From a checkpoint of a small class-conditioned image flow-matching model: arch dit, batches of 384.
Rows from block 2, named by matrix and row number. Rows with one number belong to one attention dimension. Each number is 500 + 50 x the weight over its row's rms, rounded and kept within 0 to 999. All counts start at 0. Numbers have three digits each. After the name is the row's rms in percent of the matrix's.
# q: attention query (model.blocks.2.attn.q.weight, 240x256), inputs 0-85
# k: attention key (model.blocks.2.attn.k.weight, 240x256), inputs 0-85
q.135 095:514516560458508611521453578532442505517486448513501503481492459468530465440434495445479470496457485606501530559465493475403512543392491523528502486601493591518481523506510518487477543514411465500448488361540513527549465528492480458567484593503432514488455500
k.135 090:499495443529515456505541487507596549471435534424522524493589454517543556491532564480452432497452577450520466482458499464538535465525564495502563504504432434462409557480550411498613536497557455476467466467402537474544605469550565616500435485564478518454485464
q.136 091:417479385524405509362552550482567586509505517388474534492498473495450498488495441449480519511514507459578524482451572422457530530610525470471535528455495534519510515443500472423514545417483484488475502548512513475505463458501467455431461422577447512412495450
k.136 090:531484514435507577495514457561517499510448482506587522438519440520577453475474582494493512555513492461403448419498531569492481479651539509524468529459557509518393475546453517506454486525492493511536386539416556499447482441456509564498480536474495447528367515
q.137 103:522461519493509609639503401515657571448438543491444499438515526497546507497487361486532526443556497426517496479454457481470503480551499502501451539531467604501470471486536501542495571500464510490497441523470518508563419491426593500555441486502518490559448566
k.137 093:448504511508530468599490576471464560517563475423581461491506337518583488435497411377478515582501492546485580512528574493510476494698513489519518514518399544489438413468493469494458473404506517512551507656497448443506517492614491514491464500539494517488437567
q.138 101:501523557477537520491462516480523505475531500472509497510553529558505671507514524480527486570483494460557497545548490434480468536499498581465563490511506482478433510550469471460513597512588520518490553391466502523574488514509492582453470464437544538534425395
k.138 101:474543450605480517364543487630403590556491544521419532495500587470506500484491481510513598490496572521477527571436434527526534456560501496544444561542502517543436605475502445513518449556489561501522510657523523398513456546485548439574524486471456497438532411
q.139 101:519561626459510531493518505631488533560411489445530519505548538376477469465537497381539440546435563513467495434512413486501438507511493548499486480558574525515525453527482512464576460505559492501509557495522449496431463542554565545504448456459444510487466441
k.139 099:479517407495513483439459486540489463561439491528481494527470565533508468489505592528498519504521501536526454455543531495463504562547529482533492553487442464468420604477449514615557552408533504462437493542470502576482329582546513513505550597554490489453490537
q.140 095:479432558467471453437580457498448520603496526408509515486559407442439468474483416498576516508444500466551506570366552520390484519560578499530530478482438502532366459490478558497466517599480478489528505504495448546437477479652476536457534425533486520452514538
k.140 096:524530527484485502455464443528505568539506519565505522481487449524539469460427493481530519484380476527550499475508455535535515510576551544376413578454413441536468479490493499608592526570519496516536601450601455484503441510564469495579449537547510434472477491
q.141 100:545501498503412482525585498396583473526360424526547476531477570478587407485505443516487539543433493446510541416460513499387517539584521471512446455441454548485477491439451458482536474527452498478416519549529496552458513571461509526497524484500473502517540455
k.141 094:559504516521542500525516489455479465512464587438504503506511547547524542490512471515475495602511393540536408516502515520621488488428495487596569496527452554476535517516515486454488493453504461491437544734516488567499556534516478492561531505482524557491518631
q.142 095:527531465513441499479495552476464491480438483415441478482483526508470465560515584576589515498457573550474490518443512546444521436485407474423548495504526684574481401505504452469464458494408444495432485495440495512509528623566564491507424511471536464515507511
k.142 090:502432477483580476471544471566520508454501489527547587504509478393549424523474540539421540514487492456583425529536550424543549519503473501491485508483391531437490511553511497370358516413529510499545608511462552542506524570589464541504590478565520460524494495
q.143 094:511431543532558557543495502469495460454431540558553438452531562496518579560465524548512545491500424545428535558420450494462484513450487496484478534578495575540510481501533574447475444501548463481500542445527519530465459534494387570504494496488524493500462507
k.143 100:495475404482523509470547501500545472527502509454510448492418622441502440493493516431420507580487598449503444485477550539545495431390432421481542511531489465480452547513474506497504542385504608485480551415528460588577469454576530492594477445432480537466505521
q.144 099:591548520448526458445541559554524490294390530502517478531493511511513497503510480497509557494540412484464504468429613430483505527497530513441563512531498556471517552431502529454447528569485482502495476510433442510544522468558506556532508495561508468557461465
k.144 109:565489480603481475446515440482512502305558486495412459484521535504440493424497397505416528488498536506468560410353485407457500460494425559501482514534372507440526565436492532504585452521590532487496570484556502535568476550548557493514518452443502486473651554
q.145 100:443489511606519385525514496587520549569490489497469583518514498516550595558545506457441553536541468493470456472573469604451506502520552529409517513519456525561596475546486429511401477437505479480483491489519380536486550563532411623525547446546390481525554477
k.145 101:522499476481554479377460537406394587635537408503465628485458477550502445510527570475493475686502459444544395453572455520486532492549559462478461497504571533543495468539547570506540474487479491519459521479519506444502612545498481496525547496505470572436529424
q.146 106:497518483497425429533448537479544529425487480407515435556509570498571547458512496571516431531499398518446541455510503468523511498479586505527454509511554481481441475495440510504477459546444465490529366533567537464486557450465458425523488514480344570514426525
k.146 105:532504512550521477543457445500509496408555543543581499487575527530456483578416395531495593519527486456370523517508526501479518510438533470545467453570567461499457438524475495547476439460558499498526407556497544507507538515341466427499353501436460575493427500
q.147 100:360426457512435478401492576493478498465534469580471489530533576527485527512503547537545519504448480462550483454443442514542441505532425457582462506476578467390457531512580473519505568520586575505544555449493537465557403492573490505437446447487555494576452537
k.147 099:433499556494541478603499464486448518630528515491555534508503564545442515508473483517519433380500462556498556579473511492517557549506520469423494524447495558557556432487485484488516571484532417500551655508458580489509517480413537524441462436551522574460526500
q.148 106:486495491494511512493511444579488455435485453499481524486517486411506426503406524415413500614472541482449547484493519398430504421509480530450500472523548474445445490437446514468485550446512447499459559501541535480495491485485495533459497526501535389576482513
k.148 103:669502503434475542463484486467440452496502475479471489477502462511498453545486563505558484494518534565498500546502423488496503539532481499469480497514480503477423478498404517531414429454489455500439499523616391532537503602550514432565493490535468487466459489
q.149 107:485536494494544463428387463526523529467449486442546435486540481500529476505500514481489510573450543481556469401601406584495473490485443456424532523516557518457575549533496472538471524564521562478416481552422488513490460438517453491567505535487456506542505582
k.149 100:532480499505507494563513518589519526493417551467508456552518523516532469488403544502531505489468579453516454426541542571501533374447432421536480560436539488441526500424428600518455428632415463489495531413481524459491415487463557480558413501449523488501477524
q.150 102:518495520479480468528470491489465522477541506550443414489504545513543474536500453517543522558525483476618455495502498462501486503479508596469582581477531505510484526498486561510464515550500506494415559432372459455481456501475467529446531482505513528510504594
k.150 108:397504509574517563381525483507525533457518544426433495501520512503497489473539446400605567462447541565513493611482513470525516501522515573570502495426527498523530492446502447551487569480552497465470548555510511515449435480457489455519537500487448527496486405
q.151 103:517474515491493563457502509409432423467566504435410476504479443484487510487569506422475505466511466536559483603520590435509558522506518425524535434414513580504465536581533498427409503538447415505607510585534533472492606450410491457455477509443505501500495404
k.151 107:486511509527499558463505525475606460406447481395505446510448559521491550431485518577534519449489460493509486514554606404462473422495404450505439438486486503472503505444521504541458438460448466538563515414590531461545472492487543339443437574483521436556544572
q.152 101:440457516538467480437514512501593481424583574527482512511534480572466446501505551385468553539490388521527546450577535575412540521527520436497489494593511580498569459540555482514493526505599429499498347488522545472499515462455522473605577460417416420526546507
k.152 092:437482513463501583523508484515444539499527473503557506497466562439434565519484462465489445502515471547497512524496453586491469550445489496444638505614522472517419511460548415546475520541511502481492437544637586400569491474481459518480534511517426441504504543
q.153 100:501495476493507520596494467506516451514522530522551555547561458488610570536548498521503491514474443512538491499619499495482519508494653404457481487455570484540581544501498487529565452559538524468515520500444528507498490426477502406543496540515509504501501471
k.153 100:494495634555517496533511542548523447560500456462500528499491559417478513536426498545656486487554494544478452554609493510518481529430506549489601459502545474497492442529472484503477503543498482502403517485517457559489530459533489426362490459459392509485497486
q.154 109:566543557497485449535544505480557471507498535472474609507507458521576597497613455492591487479464443439492490584499410586502461533515494485510458552522501436414462522503481465535467505507514501464597458541412562401506666478481490473364542515589414537469458554
k.154 105:507458472579565576516483584448506388451486544544514589486544565516485459552491532553523370481520507549531497513489467564513497470465373490487519521424546548411510439471522496470513554502473456511533555447466592579522482458539560499483514510405448545493508506
q.155 102:409601484497515521523479502513424417612563494370540484499523493530447556473492532546447502629454469524446570550447483395538462579504448462511593534480516544457561600503450406555387502508515500515427527488571483536485550504474475603522437476508488465540456494
k.155 109:590447531445502556500449471437382421593456397410532458529487464461451500491486579530456552465486476539511486517463585391534458476624503485501460515490524456386527544479530452533503486517495500528459514460557445542535525553448476545552552500465539492521458431
q.156 106:425493502489575506475489514511424510666464510458615471521538494475413467570488436444533594503452501529467480477608570563504490566540497482537501477524474527493479509492507545558651532499479507527402406533489523466459493533539548473558513493505502504486532453
k.156 110:461502499605479426466471480486478438703485496434524470507564595542437516532440462505507524488522486534553538485546477510440442629498429467507527509465451569483467492469513498542544473551447513489349383440504404501480359536502487512432520527536508364561497599
q.157 096:400500469509520492449470588464428549547487498471445449477581446465528530466499472445495529547561514579454518499577422477474493509428519441498474510473550454506453502520462399530392514496514550482500419528517550418394570503533435515582505453513614460465480550
k.157 113:456467519522488533385484441507497472485561474446550448492503448521457445504493473414497511379506505476408527489506430394531503410498443506445510490534540505506504465512489406519445528530511486501492424504561476498442411504495482518531500550480468419542447453
q.158 120:478500505452487531520466450538484507544553516546467481454507500471456511505469485522528501515552519480547411464470475560475458563477412502535465551503528419468486469571489455524476529481483505460392444546475520526473305500341497495470623515496479542532439563
k.158 125:477487497458523505583500497549498516520507515516540490418522523485396463568393464497500473557520462526524524442497512590467501517497513552510523525411552444601620541498406450492509550513544466493415447450472463500461523422382455471523500456493528522457562507
q.159 103:451487473455480518502463504543523557435494463525623520419477511532465543399580500508534521489631523601612440535476615543483557453533319485456452422485426487497514487448547505558527504485448452489470525526501521468507553535416461541546503500497444502530558393
k.159 105:588482524516499460495539501523508567469478498533581459520520498528474449466448523513437523546445514413556478483346472498495539456503404490390514538426505463457483523587577429508462482570549526498465536458473429488456546538487507501544452490505464477486693525
q.160 095:526464496434419536464431525539547530491532488469460497448393497445571541399533454560477486493514563546514533516496520452542510516545484503539464526505501432446603513460483640521545540545537504494502487477397486494519479581554497509413485610473558509491442500
k.160 108:514496520555543512489482478474523425509475522546468463534456506487615467486557444456432427519538505481445509529454500529515465487518410494560551508449537473446449545493502608452552498453483477506568541556555492497508376538552526453556436471512564501501422506
q.161 117:470542446443533516646473483511506517462402428508547586463446557520590471542498531465457584539492591529421479502485486535512475414517519459451460558435448428490360478554546504494435534513499562497453502480412445541513444507459524537567521443519585535491553548
k.161 111:401455503500544504478529464479566498372524500460615611481603473458510514472540500497536589499512520521497542486369509539597511507506502498500481533547516475432415498574493411537563507542478593496496530559370478548517404475465512462517487531397507437503524432
q.162 116:444497499539495482587463494501520532533467512466629408507561490511414514483471575549525488428542567499536534480483516514511482498379516480509463505492487622446599519621526502449492506519500542498478450466589420424465388483568504489467442494493530498479677561
k.162 122:519516458482522561621518487591482615487477510491633419466495522497330481489506540580525531503542569504503389491534550546491448523474506459538467522523485557499536581610596564470526497467530491498462478520592514539522509456480555430518446463402533480503544568
q.163 102:457525520495462502518497507393500473551464501456494584520478550456502528539458524540535495373513532586471504495499401539529463527535467552424594422521582471512494471440528431688561512443480439523494491446430480518511543429544443571438475553496504559559527487
k.163 101:456482460500543509471503498511535392536516546523522593498509471463482520480366447493505422440569454558490562628491474491439449578488513538489542534465512479391522522498521473606522518499505598463515489487505420540527692366605476495451575485511494480491411475
q.164 094:493475516569469509461419531490497456559482516497457511490547537595505550551465522472517496503497484498494549514590385507487549518472513527473413496412476518561598476415499545472455508459490458535448448472557475474541455496505513466494539594512453520486488416
k.164 101:564499461462524551441548541480374439501539471505424489491492404492509487488572448458562499454478546492522385605465476492598534476536563482502485438494535398588442484542502523442521460579495542480512545495476516482546525471503518455481514401497447498508535471
q.165 114:487543471422512479488578533531464497617518508477506445523501475493466448457568489557449558472522489485505425558605422580618507539581500483455521562499502536563525497539590493488500512634514505499553504434544462529560584476501550502504482508531507452516561514
k.165 107:545513450500515450474526528551447520660544533470459401473418423507501501526492527478516502387492538553403521522537473549480443498397481480538454457511413561403544548528583463517571473499486514508459420510603526507523545545462471529460555498514496525474584440
q.166 113:510511471417456483450472507501561443485504493459510557539418510506533547561536573477496458534522514511549504499498428591480486462445410500492520569487529499561522485403448646434549562492489419503469505456467619481465495497429499429448577489509548518536585581
k.166 118:520503511494513530425508477553566496480509513467427448515518509478470481538497428423532491532534454467512482494534541607542502586474448531467545530443530472502483549528437514482413507454550505510485539552492552512377384389443488456445571587471409474587494538
q.167 106:503458404435457566482481504541362490523471494541565480474450501497494524478568537470550520430495480473509485610470541442474509515429497451517481545426488502469476500535476498508479432468560479527521437480542518470536465485502539442482395486471470492536438594
k.167 108:348537461468472489461508527487446485515466499514487428502533541495457487531480451464425522437470553549414503596456421436438505546591499435576442458425523521509519481572486479468485514504476471492640507495597468430513554471521471483596466528510479498486506399
q.168 091:531465523452499506516422508525487512547510533593582526526477425489500478516458489468513431583501490509459464540546418470494497549540355504592481616505515484511585485518457494505502408532462464507496411554481466450535425509535449498500509497468494527452486482
k.168 108:505509504532503449527520516501445500523489463559684475487516520500433527474504527574556458529507532486470439471466585438528507508454434504508464662545527508453538495583373513545525490433486498499479501485544536481447433507600534459498458570520502589490590487
q.169 101:496500473527476463458520518515558519574561548511458478519435451519555508496509502516489514514527521551422539504525544668490356595477537539532411539529457529496388484513528521363529561510421453494559509597527451534522536465484463514447450463499531531516641458
k.169 103:493509452458474420359456579477467522478479455467445438468321539437510488570444496575570537405503511431376418481536466497491405522490528464541498565593480449473461531461495523430608506505471534499486445433481511498508487524485502495459502524521531530454446548
q.170 107:528494462431446452496592490559484613553529486517524487446484488493441492473463469509509480517453568471471508513442456507569451502485535492481530538520473452561643493535430592558505503449495527511499573518407500517599532473438536463516518496442387556519587460
k.170 106:438524500474482464477419491511408524572449493585472621561549502534489519551537593511458499561561518495419408538524440538565518560495456545445438536450489500539500466538557491530481390424463407500546448474450455506616443473569454573445515505564474467504517447
q.171 107:323472541509487512447451441488493479528446527491480514446517496492492494486538627536551568579493574533628504577515577444506500544541571530451444487479510545460466468465567448578518586497466518524457445501517511497480537502493565443496490478480512528412444396
k.171 109:448492436518490541522479512442512409548499507466475466559503500469479475432376525510501639521475519457556547525444514469526516466530499539398570517401493464495488466478532403534487486503486561537583460432529513464483524474502465501492476459520549517525491521
q.172 106:423517541486468509538506454491504442496534539394493555488589448495503527508498492438518531502500512478531437589494468502467520597498491503439501563568486504478401483579487547524492498463490459502543531546463528523471338514483595563499532529553339499507557549
k.172 106:473516423386525562489523505446481468596430542498558524476511616540476500465493551504583577503536480451500531524506464547446546380599537599480444540502482456422508459519518520563513514463543484505404574458455497455461369504606487454461518567448491464487493498
q.173 111:509488554505490434508482562393427493591488457659554511514574401516542526501509519478404482603494488498498454520458501428512484464609498559548539505527470494550353524514535491450483522501521468515500492527521444470552501488534566522499469496520449513518489474
k.173 113:437520452569437604398567389422444566621563554588462520485512537455570417538441499493396357554497449521457578528488408395479519464483518496547521556528448451524474496399510507500452555434554481500529513500492477466513535562500462538557465492497516479500459419
q.174 097:512490463522502429381507528432459437530417527479547532539647492591572517490454515503470478574475493485579465567449512621556622535519536528491464514506616497513561524474550496449489453556482592512478543539511465470500564531499533488537502516544519515473465467
k.174 105:484510491481520509468472483462644435539474460423469502468579446468438493502544558495539621435506574475563493447402435515498534563505450577511456535545479457495522479376602493496407466395521492482480508531485497557536497461460531502513420449498491473505454491
q.175 103:472549477514540508513530491595491499531539416498493607586506546522452534498471493520505391499506447454575458527538645574522518528511597454568591431505487533602549513539449500507540495496499521506497478490470526469553374532350504504527501503537537460465442541
k.175 109:481497562482441509527485413565616507544518567498489582446498477506473413487409560578488488522466494491556497493536494503428481541471448506522554441456501514490577525526529553556567528507593554503427532480509578571514399542496479521503494506487637490430450503
q.176 102:566532458536513529429451495452488440582485502528470500495602562492481455499439542498531488514498501517545494458511484421492454552475600512534537480470538454586565487426444548563460562445550549483524515424541477534402577476471541598351429478533537581470511518
k.176 105:443486487503504473419553490544439489522411520541446514492501422495498494525543475564572367498468508458505446524482510379418495633504524549532608467561485487552513513413446505571514530380538474504545531547531536492543458520486561471445500511454518513462411467
q.177 100:587474530342489522533501472521456359547429521418538565498523466481507508531434511494519547486486520478470455463476457502619534519503550499493527522482575478561637468556554605448526483484533568495458603470514416515500580508571450500517584465471513482471550455
k.177 103:462481407504498499489495469510500438515559493419530462496500553515491506564433577529534498546498430565546510489438473528468520543439483569645489543494525525410588500511493470505516612438534498493459569483518460557474530451569508546560491497497418523509532394
q.178 110:438481448466584473488497542414501492484478500492450524584482441496442538476528517479507498518571453467521463431537525437501513391557523495449472573495522561538505508494531551543493594548497526518503520450510497460378527468536463515492470584510390525533415548
k.178 105:428496548496496491484465496457447479499500511498416534505511438486553498502526552500571601486543472499557465453535526354461509603527497493412498593481473461559418448533582484511407430483540508517457456527463505533492475536509446535490495477517471525543500427
q.179 102:503515529462544496431465574482596573534463564494420512486584529455452440475640497483497365455570455496518534497571478521483488512455551480527516456580474571487421580437540524481497473481432473524485564549628532518510511582499504506461497487531500499501446565
k.179 114:459522530450477494433497419521562484494495491603536503517525522508553546587451547456432421529531483503539560520481562497494517507477534475332476468444461573693524506523526553515582494449517494504562538511514633516487513508430498491473539561493531403531471471
q.180 104:512489576468482512429480540555472536480535522513452453509564354429491451497482525522430502441514488424496448474412485482513524500565488475365535517485485429457568476481503473517527477606533486485438451563537533514554426508539405514527500535532547608564477532
k.180 111:441490451563522505498509535529466658469536467591511462482482590506502513485508399499498508624492535509430559601395571499505548376445371570500501505456486420488533522533449514535544543607453547486568502483476508521522485483464467520522505499490592525476465463
q.181 104:460500478519506407497505508546513588547484492516532599499544581489488542461557511604536499473473516467340511504530491669588546466452464551496607505535494567523450538495459484477430388502434477454533439466538562495385422474504399497514450502517499514513525564
k.181 106:495483561453500555542460537478543461538500462496565504520567456508509467521570452525455385461402517496462561505629431553505503564499541517424504479483562472497539526506503492445549503619487517503497417554506610509613479572553570497499627552468369525502511530
q.182 113:475511426389497575400500540504492510575500519538498552502507424537539520491552574405548505518442532525565476494505513444531542501587610541493519480411535484616495484480479566505484502489489474516606564509449534556577474476500509482405477437550469501500406476
k.182 112:532457521573472511454496478505440481498451479579404488483522573513582504500503509513394447440498519519462545496525385491519492490501511468577460484440498377561496452371446575486312534481485520486480558468545493447508571521525523497422503573497496547519490522
q.183 099:446500447514496511403503495526499534484504594505543520500426463531568486455480456464479431540476516504429484500446504542450517558474458501483607432552526448564521389426489493557511508468504569533542382473487503473528559493458515505476532482557547569472451453
k.183 106:490496497515512463398487510428492555472467499497456502510490487485533550527376442516491464571471534459466467404483468464515540460485472458522543485443616505431552465478390390476499557473479484494562476553458536483560593483539452459486464575462597543525408471
q.184 097:475477475457481426490531455457572383508439462464500544571638513490505513552532428555411551479529512537524505475524464596487567444451540511505513466472530568453535526460495474499480537550484556513538448487516475564555495484638520543558500542440571440515449517
k.184 105:591532515514507510473493531608372483560475471437467454407498511460455442551503530591451396529451596474492499474400511460513559530479569581501533431552530412464549432417518428463526478497503503499417468495514503514489490527520446535472515517500650473506486464
q.185 101:446462439509503546522493520486482556519498512509511559532543515504446457523513373480450512516553514498508577402418512421457619537525426582542517559598478470521603486539514498521351579481492491474475425465542454531479465577632465437509521472480488440517441575
k.185 102:436522558512496544507539527531471552622495516572429491480506396471418535440461458475492479397614481449508531487465627474437554486550403523494606471495465580534470480499543501486588510497440499505510489557510543483363511464563504498552472499512517507471515473
q.186 092:403408604527451497399432447534528506529352524505415544542487520613541510489526573401522504532505507519390501503502536487495516526538514459474478546562598475499487461395383522406479455461507470507420498513461446503449478479497528563467542519488548573498366475
k.186 100:501548431431558484472582592510512480364460547512545487513531348479463472517479423481528486526454526452469453564554447519516512525448366521462528542528480539524486522503413494580424590500497486497524435485400589630498478499520512451422513475574548509503480562
q.187 109:491571475464476506462467493539519577527492493569480537499524459467496540480609408473498478395502479500475500492409490500468481468496638482499508502480504519509475441576490459435475494404554477503465609530490519508471537478456493423501609421488500549437569371
k.187 105:515476504512397492510485454518482529395493552483410520501504530536454465532523503501519527555574460483465491556489523473460499568443531545518493466555431533492546474540522465508456501497486477500506479465529530507512505497491478507579563490452488521489484569
q.188 105:392474551401452486482595523523556491564557505386515519499521552418454528512430568543515541649542448447528529520540535525488497479514476453511547577504494541535503523494543473606498355474434486510381491486497495437576509500448463489454419517535503502429393415
k.188 105:505526526460508556537452486502544416466543496501541492496579473604487517499451533451419480485504485495544405512519526434485508520535492504569580516651455547452516532531517391508559517549467485488392428481498541517521534541497467486449537491445529505545431525
q.189 104:537515496505487388457499495574478525465519557452430481471523474522422553523499542538583469581415473501516349459482543461515537360487410402474505553495480480496500388527493551566484479567505413480516517445414549465516451506503507413575549508516589524500388499
k.189 111:491470531492485508553443486489484472391461508491531553500594498521460480527521398560543424482458468473453535609463616485490616481473384494497519460435471513497614476392488460432433523609490515539461526508460598437462410478526463417516463523476538471504454488
q.190 098:592487452506485395445503541442570599468449539481516452493464562517486527529561516512470484510450511563504480554478539537390540568488489544365387515447493515532534459488526546502542500532524446504372575476476561459444556523487480564555525447482530554483535561
k.190 102:515525527418503405393541513528437463510434573502505488481557454541409510568450490508521593432523449513594359558494442577541531456509488480465449427520425454516571543449493511499463557556553520460453586475470509505548514412471490521528383534466472496541412495
q.191 098:494548587512558505500500471548535498496400470624493429499473559532439485523507402544422418473546575495527486408523464566514497575473531443506540547532591470543564543504506525600489448487467491447532413494532539581538500412421539514481474468498496441589479512
k.191 097:568503417565462634425541513590390461605450483531515609526489491521541532520562434528511461469524503484433531461630427435486522555507444461547480431487506476527582576462501577540548516603536534482481506539479447481554473539521505501450533517551489514507524509
q.192 101:428439532445561487476503481475449519504498453421476533516474531407480520539471504379440514491501504442573504544485506454565516466527540414417537491512514483512482540417549457506535415520503496509498538449383490501494491432474518503485513513546477437537542504
k.192 100:547503532550461444493461470444499547491527511532418535492524485518644600496597435408601549498512481510471566563465461552554541502617474512491514469445486526586533424550459463519463543586523419502553491448485511534495493587515489500512489507507507421500530386
q.193 106:485500413365491562504489682499452433513399565568539456482522509511468508442497516469468544427519475508467506434468558484514487500519565445507538514505517480465439515510458504511384447533470488463527495740499496512486386475520420448620598477417573476471551596
k.193 105:538481514514456450444535481403486463505536541495496505462517508493503499386481507506524470502480574452513526537442440524522433463472505539528435526535503580506574508529468447511475497509539527533526378788540528402487440463541591526448498469470490465475464574
q.194 107:568411496423531497433525490483470487518497413566517473406520476496473504459515460502517466485533505485446453609589510503488508482503489555478527507469554428486505526636516511525502429559496576507468424490536474478383450491449532511558466471520601531386506481
k.194 104:460502542569498397499439563491470513467542506523504509488444512464416680491463496502503526606457440534554536525538469450470532496553450562481524483469532555598522559454496628481516468591590500484494517460421517560465377512460506508469468494522513494524469412
q.195 107:499593531607458401407550517536507552531571442454479524503491420443498505491530478539495481493448514458474526536499530504439520522394500483540395539467461441474479446343500388519391524492573507504472512479487491441483585528474547446503493555589567564523485522
k.195 101:458522454500551486621495480525406517439492607656464514493526448504450436499649509436602485428565470522501610463431476442451588586503498507574505506510492551597513453495488604434521500527496508501516618508541513514465441486605398465473519492520501431541432457
q.196 111:459524497565407478551489467422579455492481423502483485493484609589441509518495532450489499560522427402475558508523477462545502486359473462544514493465537417449460562560506496502489566491633430510510521446557523493532508486508507439462517536565477509438449485
k.196 106:497486511545545540481535503529422507450491582499485515485394497459457465560499547544446459455533527531527531517454514516525567490260511437565500459478465498552535469464548540501573492512491513442546515507520561528481506428583393552516584505425482527496512527
q.197 106:519476634512456499572547518500479449503496427535519504536538435419477488477446539450526524513493522543482453516510521562558517449458542497562549487518573471503477524464566557501517515561593556500412545532572511495335497526590483532473458507525466517487382498
k.197 105:490484436497499489415431491433487526469550462508530472449484494518448510433504531511401527443577486562538570587464471605447581486495580576497366536465494489505549511597437428442461540563525450471522452538511516499524421430439552520485530478513496542571478498
q.198 110:546557572415512502467466665514506534538544580550544481510490539467506434576435478540544482462440501540461455568519465500492479471524395500521518472497562568484425566503513453502523534491501455480516449478506540508489467463598574546486446611524501482536517516
k.198 109:457550478465413498524486553355535498420510593461458420531442518501508468556531523456506438508558528457516572566508464408497551507471474455503525525479498491644430445494487579492474526526404557451511549453490565512562541395542436544509503467412450512504536582
q.199 095:523561582501464511490541504491489502493485475493479532485513457415461502399462535437527419464445518391557497550527468535496515503422509519438452544554405485523504568591551494571524511425354464500531531374438499591493448431457438411506462588525492489479479445
k.199 094:484532559588545501513504496472538486483524532606554485493560494541532478518499475497456494510560430503470494588471453523580511471372364498481492459420518461513507493505375523481483493488501568482512500423463495537436418431470532487468496503507537453548461345
q.200 127:547452573468586627500482488509519447490487400526539462444446511502482519505438477488523524442462491512579492489516513509586476548616544505478522488489473500448501456540429526479522511483595510505539541469548516443441353560499489472520516454462486592518557422
k.200 113:438520508554455491489459513520497556527566537493548527490540505488466485408509472460528451532562436503455560514598528506513486574521529514465482496451470474530528486616484546537533515509451485506539583476503515430438375380463454450477494547476455514524577503
q.201 116:504439505524540488508450526632477486460572540496508425415493483493494529439564473570532481513471533552526606528537430490495432578362504539566585532593506479485372533507447455592510447472597471487504507442501498501502499512536473538398548561495570496465514495
k.201 109:540524451532468501554449500502521508587492492501464521536523489507464471479503492367584509479545524500505499540556412525480462549353533535506447487541520507419514463498463400479457486428457532483477477407447441528510537561498501504617519485442529505477503495
q.202 126:521514454627566420495520523534549461504487616533467484491516581613414516492454535494507503550471426455540456473509424420468480510534481516529499478468549453434479505553497520524532451502550453504497574502455523571459504534519469500499573512416471470491510525
k.202 111:537545502457489500451512481481532496481484498536503482496479612458585455451516633446441514590436615524563400408406475487506498490487492539537488508504442468464553546537499514547479538519462596500448634500510553588414485503511535482513528517466471558461567488
q.203 109:496415503421423426510526446588523489554516524579536581456513505484322580474462491425579394459546484478507490490551546590553457407441508561491476470492532496462540495513447520548518448459623411525542507551454512507545504478463456554500485472637537561398496472
k.203 109:470490516532495437551435601473542538547499414504503532533503457516425494515516522516548552515437496468553592505504451500443509650457431498418517478418501540510558440489457542534495501482388560485450589547494580630542444598505502468472489519493506581518455463
q.204 103:440409492565559434553493528514492461492568465541491465474521579578588566519456503504456522516530437600547536495415469537551495498433556466459376470562489533546514440432482552566461447494484600489500484407474541458483555496475534508508550435501497467433461516
k.204 108:567491555502405608511491464467539458529495432498610536501485504507499493454447421480492501555437450428491413517487624496498504385458499427464523514470535522388511496473581501464567522498480439505506499445504515548454499506357561497581420500517458575546531518
q.205 108:613591646518434418535391496529536507507534441520454546461496547499388454551431515485532530492524486455495380455416509486504529546476490616475497483569498547389569489448549549488533490508679457458502575526554519552659541468511482473513533505572473455509572493
k.205 102:494426381501425493505668518525452605480420594524507480475585638439524451533538545459596486501500538569554528514494505501482473521563493461410524466391525569560517517431514545515502461591525515523499587512504518449547517543485427468509523523452487543477496501
q.206 117:452503511541573402484501521556500586514512542531505531453505494482487484622487497483452521456430509504441503483564467537553425487478450460473411486471505477487641502492510497565509504501429509494417434482538507521500468484485547398492499563491503490531467506
k.206 107:531590513472543537492463478438534542499476545463529545527479444499501551554455537477543436467543455485431487473538450470506557492583481474542477435431497492572585528506448529498482494498491488475491481428464553433508596534534449561518554466495501478517582587
q.207 105:496512472499467486499487498443476464437510485540555524519501452529409454429536543500541587474520632409566509538484485512484498498453512493517421487466442490494505507447509473500510498496427507494550546526505513480593465583440516583509579584510456475606579618
k.207 105:477548525503484476460501534550560463548505535483526527491505481520522481490532492577529490461513480479527465525508484496467502493380594503513573520467586503511423567494550549498383490544572489504508570555488534506563500529527504433481527546439493476513509653
q.208 109:493548503481480470443484472553428463489449430498499517553504500436457530484540542545559491482448480460460486536516461470569480476496539500529557493542589454555486505571492397482493594556317540501463553559562535486498458493503593486546494426504522493558443502
k.208 110:469440527533522468550478509461509517513507508555473485451477491528419528425459551502498546516446453501526525432519513478589507551464440481510482550531451464499496511553479513574468571509539502433511514550541526470454565537467428618491447514578481452508524488
q.209 105:456463531500553608488452502534502536508436528467465531477540332545463508476474462507553484487480482535497517445521640493557501497608508655507502488513530505549444493575510466435493661547568446495440476556472469523496523504523496482543475503496530501507549470
k.209 102:390503549419464478561593476579426544424476472405519417531539462492592414577489537470507594457526511488600499534554492515430485512652508585482495463609557459608513460583488566538469402486482534527503392513506465562474509456596479573499493517468429493436494374